Rows from block 9 of a small self-supervised image encoder, named by matrix and row number. Rows with one number within an expert belong to one neuron, the router's apart. Each number is 128 + 32 x the weight over its row's rms, rounded and kept within 0 to 255. All counts start at 0. After the name is the row's rms in percent of the matrix's.
Before each expert's rows are labels from the 100 images, of 14848, where the router gives the expert most weight on average: "patch colour" is the nearest of a few named colours to the mean colour under the peak. Only what is clearly more common there than usual is listed. The data: photos of plants, animals and fungi (iNaturalist).
# router: slot weights (model.blocks.9.mlp.router.weight, 8x160, trained with AdamW), inputs 80-159
# gate: expert gate (model.blocks.9.mlp.gate, 4x320x160), inputs 80-159
# up: expert up (model.blocks.9.mlp.up, 4x320x160), inputs 80-159
# down: expert down (model.blocks.9.mlp.down, 4x160x320, transposed), outputs 80-159

# expert 2
patch colour: black
router.4 102 [179 116  78 146 144 118 168 111 130  89 183 159 106 120 151  95  98  75 153 131 132 123 137 136  92 133 101 115  52 121 134 132 195 123 147 142 142 132 129 134  87  64 112 147 113 126 164 137  82  88 145 129 146  97 119 159 120  78 150  99 173 132 105 117 177 145 151  81 118 133  79  85 156 177 131 150  79  99  95 169]
router.5 084 [102 160 120 162  66 154  75 142 132 120 133  83 149 117 140 143  99 113 111 133 119 151 126 129 133 126  98 110 118 146  82 155 217 141 190  94 171  96  98 156 118 155 128 140  66 154 114 188 165 116 131 138 138  74 160  66 140 104 183 115 111 147 120 146 183 150 160 124 122 135 143  86 112 144 134  98 104 132 129 210]
gate.0 119 [100 154 174 178 144  99  82  78 108  97 117 147  96 127 150  67  81 138 101 164 126 162 144 195 152 111 136 165 127  96  90 157 118 136 128 145 191 150 118 116 141 114 135 133 142 133 137  97  86 136 106 123 141 123 121 143 108 101 188  89 144 150 163 131 157  81 149 191 124 131 149  80 148 192 136 148 112 126  83 130]
up.0 116 [145 155 154  82 126 150 121 130 131 188  66 128 175 107 157 160 143 114 128  83 141  91 134  39 103 153 140 147 121 135 170 164 104 151 106 168  74 110 133 108  99 126 104 145 139  90 138 127 173 135 128  97 121 127  98  95 101 133  91 156 112  91 105  69 111 150 126 100 134 146 134 155  98  95 147 107 117 148 169 110]
down.0 116 [126 161 187  69 121  98 100 109 152 144  83 112 125  67 126 159 106 135  69 108  81 131  65 153 134  98 149 133 185 105 119  91 101 105 157  75 133 145 101 121 138  97 134 141 121  81 107 129 183 114 175 131  86  77 118 163 144  97 148 110 195 135 163 139  85  90  88 131 128 111 124  97 157 141  85 145 138 180 124 136]

# expert 1
patch colour: white
router.2 090 [118 124 134 138  66 145 137 149  91 166  89 123 152 135 108 163 142 155  42 156 137 178 184 120 142 122 164 129 130 115 114 102  98 124 111 115 144 192 149 137 132 109 127 142 161 131 149 166 182 131  54  97 144 107 179  94 151 140 189 166 125 164 103 152 164 120 118 141 149 103 155 156 124 138 109 116 220 116 143 112]
router.3 098 [161 149 112 148  62 157 136 148 125 160  90  95 181 102  89 159 104 147 112 119 167 132  89  84 147 135 116 156 102 122  85 159  76 155 152 159 162 187 112 121 105 137  84 139  98 123 144 153 179 148  53 111 123 116 102 102 123 151 142 116 102 113  98 173 172 107 119 134 164 155 140 125  60  93 118 118 161 123 123 151]
gate.0 056 [127 136  89 115  83 111 129 111 137  80 145 130 155  86 145 102 107 137 157 141 138 107 125 161 169 189 173 138 183  76 167 169 111 118 162 147  92 160 141 144 137  84  86 156 189 145 104  78  63 154 134  67 124 143 115 117  93 105 100 106 141 136 153 162 135 172 148 142  88 191 131 157 155  67 138 171 126 175 148 126]
up.0 065 [115 152 113  93 149 146 155 115 166 129 154 158 127  97 108 155 142 172 183 121 138 142  88 149 108 103 157 149  97 110  93  96 152 126  86 116  58 126 135 161 141 175 129 142 129 120  97 117 204 159 150  88 146 134 115 121 112 145 134 204 148 122 124 138 131  78 162 135  91 121 168 186 128 166  26 115 151  89 108 167]
down.0 064 [116 166 110 164  73 124 123  77 140 106 148  93 153  81 164 160 179 133 108 129 138 127 144 103 136 158 143 113  75 116 120  97 101 164 146 123 134  87 109 128  64 102 201 174 152  84 119 137  51 146  80 101 126 154 125 141 116  97 101  72 145 156 113 197 175 127 163 151 140 111 120 142 151  99 146 134  65 153 123  79]

# expert 3
patch colour: brown
router.6 096 [ 77 181 145 170 119 162 104 120 141 113 114 123 112 138 172 136 111 113 123 149  96 176 125 180 140 133  55 129 135 103 139 146 142 110 102  77 147 126 105 140 145 189 159 184 121 124 104 120 101 143 153 136  83 140 147  86 125  94 162 100 152 139 101 141 125 145  79 106 110 124 114 115 133 137 140  99 145 159 173 161]
router.7 099 [ 73 186 113 100 167 144 119 131 156 110 104 143  92 168 175 124  99 111 129 135 105 159  92 218 161 126  95 114 122 137  93 162 123  99 147 133 141 135 107 108 178 183 149 177 120 148 151 161 123 128 146  60  71 103 212  99 168 144 166 153 153 128  85  87  90 160 112 120 110  81 131  76 139 116 145 126 148 126 117 113]
gate.0 044 [111 115  84 168 146 177 146 113 143  96 158 157 108 154  92 102 111 174 117 102 134 147 139 130 117 143  78 119 154 171  90 115 202 196 157 118  64 131  55 175 148  94  61 133 179 121 103 151 149 180 101  83 132 102 128 119 128 159  82 191 125 137  95  82 148 136 157 120 155 188 181 141 160 112 142 119 138  87  99 105]
up.0 050 [ 59 167 109 149 130 121  80 131 131  96 158 166 141 104 122 151 173  91 144 125 114 157 175 130  92 154 150 118 165 130 125 202 148  86  56 119 114 111 144 123 137 131 163 170 162  48 124 100 164 104 102 173 132 139 107  99 160  65  97 176 111 125  65 118 102 128 151  99 158  91 102 104 141 188 183  66 105 121 148 114]
down.0 043 [159 132 152  70 122 138 170 161 120 133 106 116 117 120  97 149 155 145 154 104 141 117  94 128 134 175  87 160 118 121 117 190  94 186 116 133  66 163  98 168 213 168 215 224 127 132 122  84  89 112 108 129 120 177 132 166 168 115 131  93 129 174 150 133 123  95 109 116 134  70 153 145 178  99  65 142  86 136 128 124]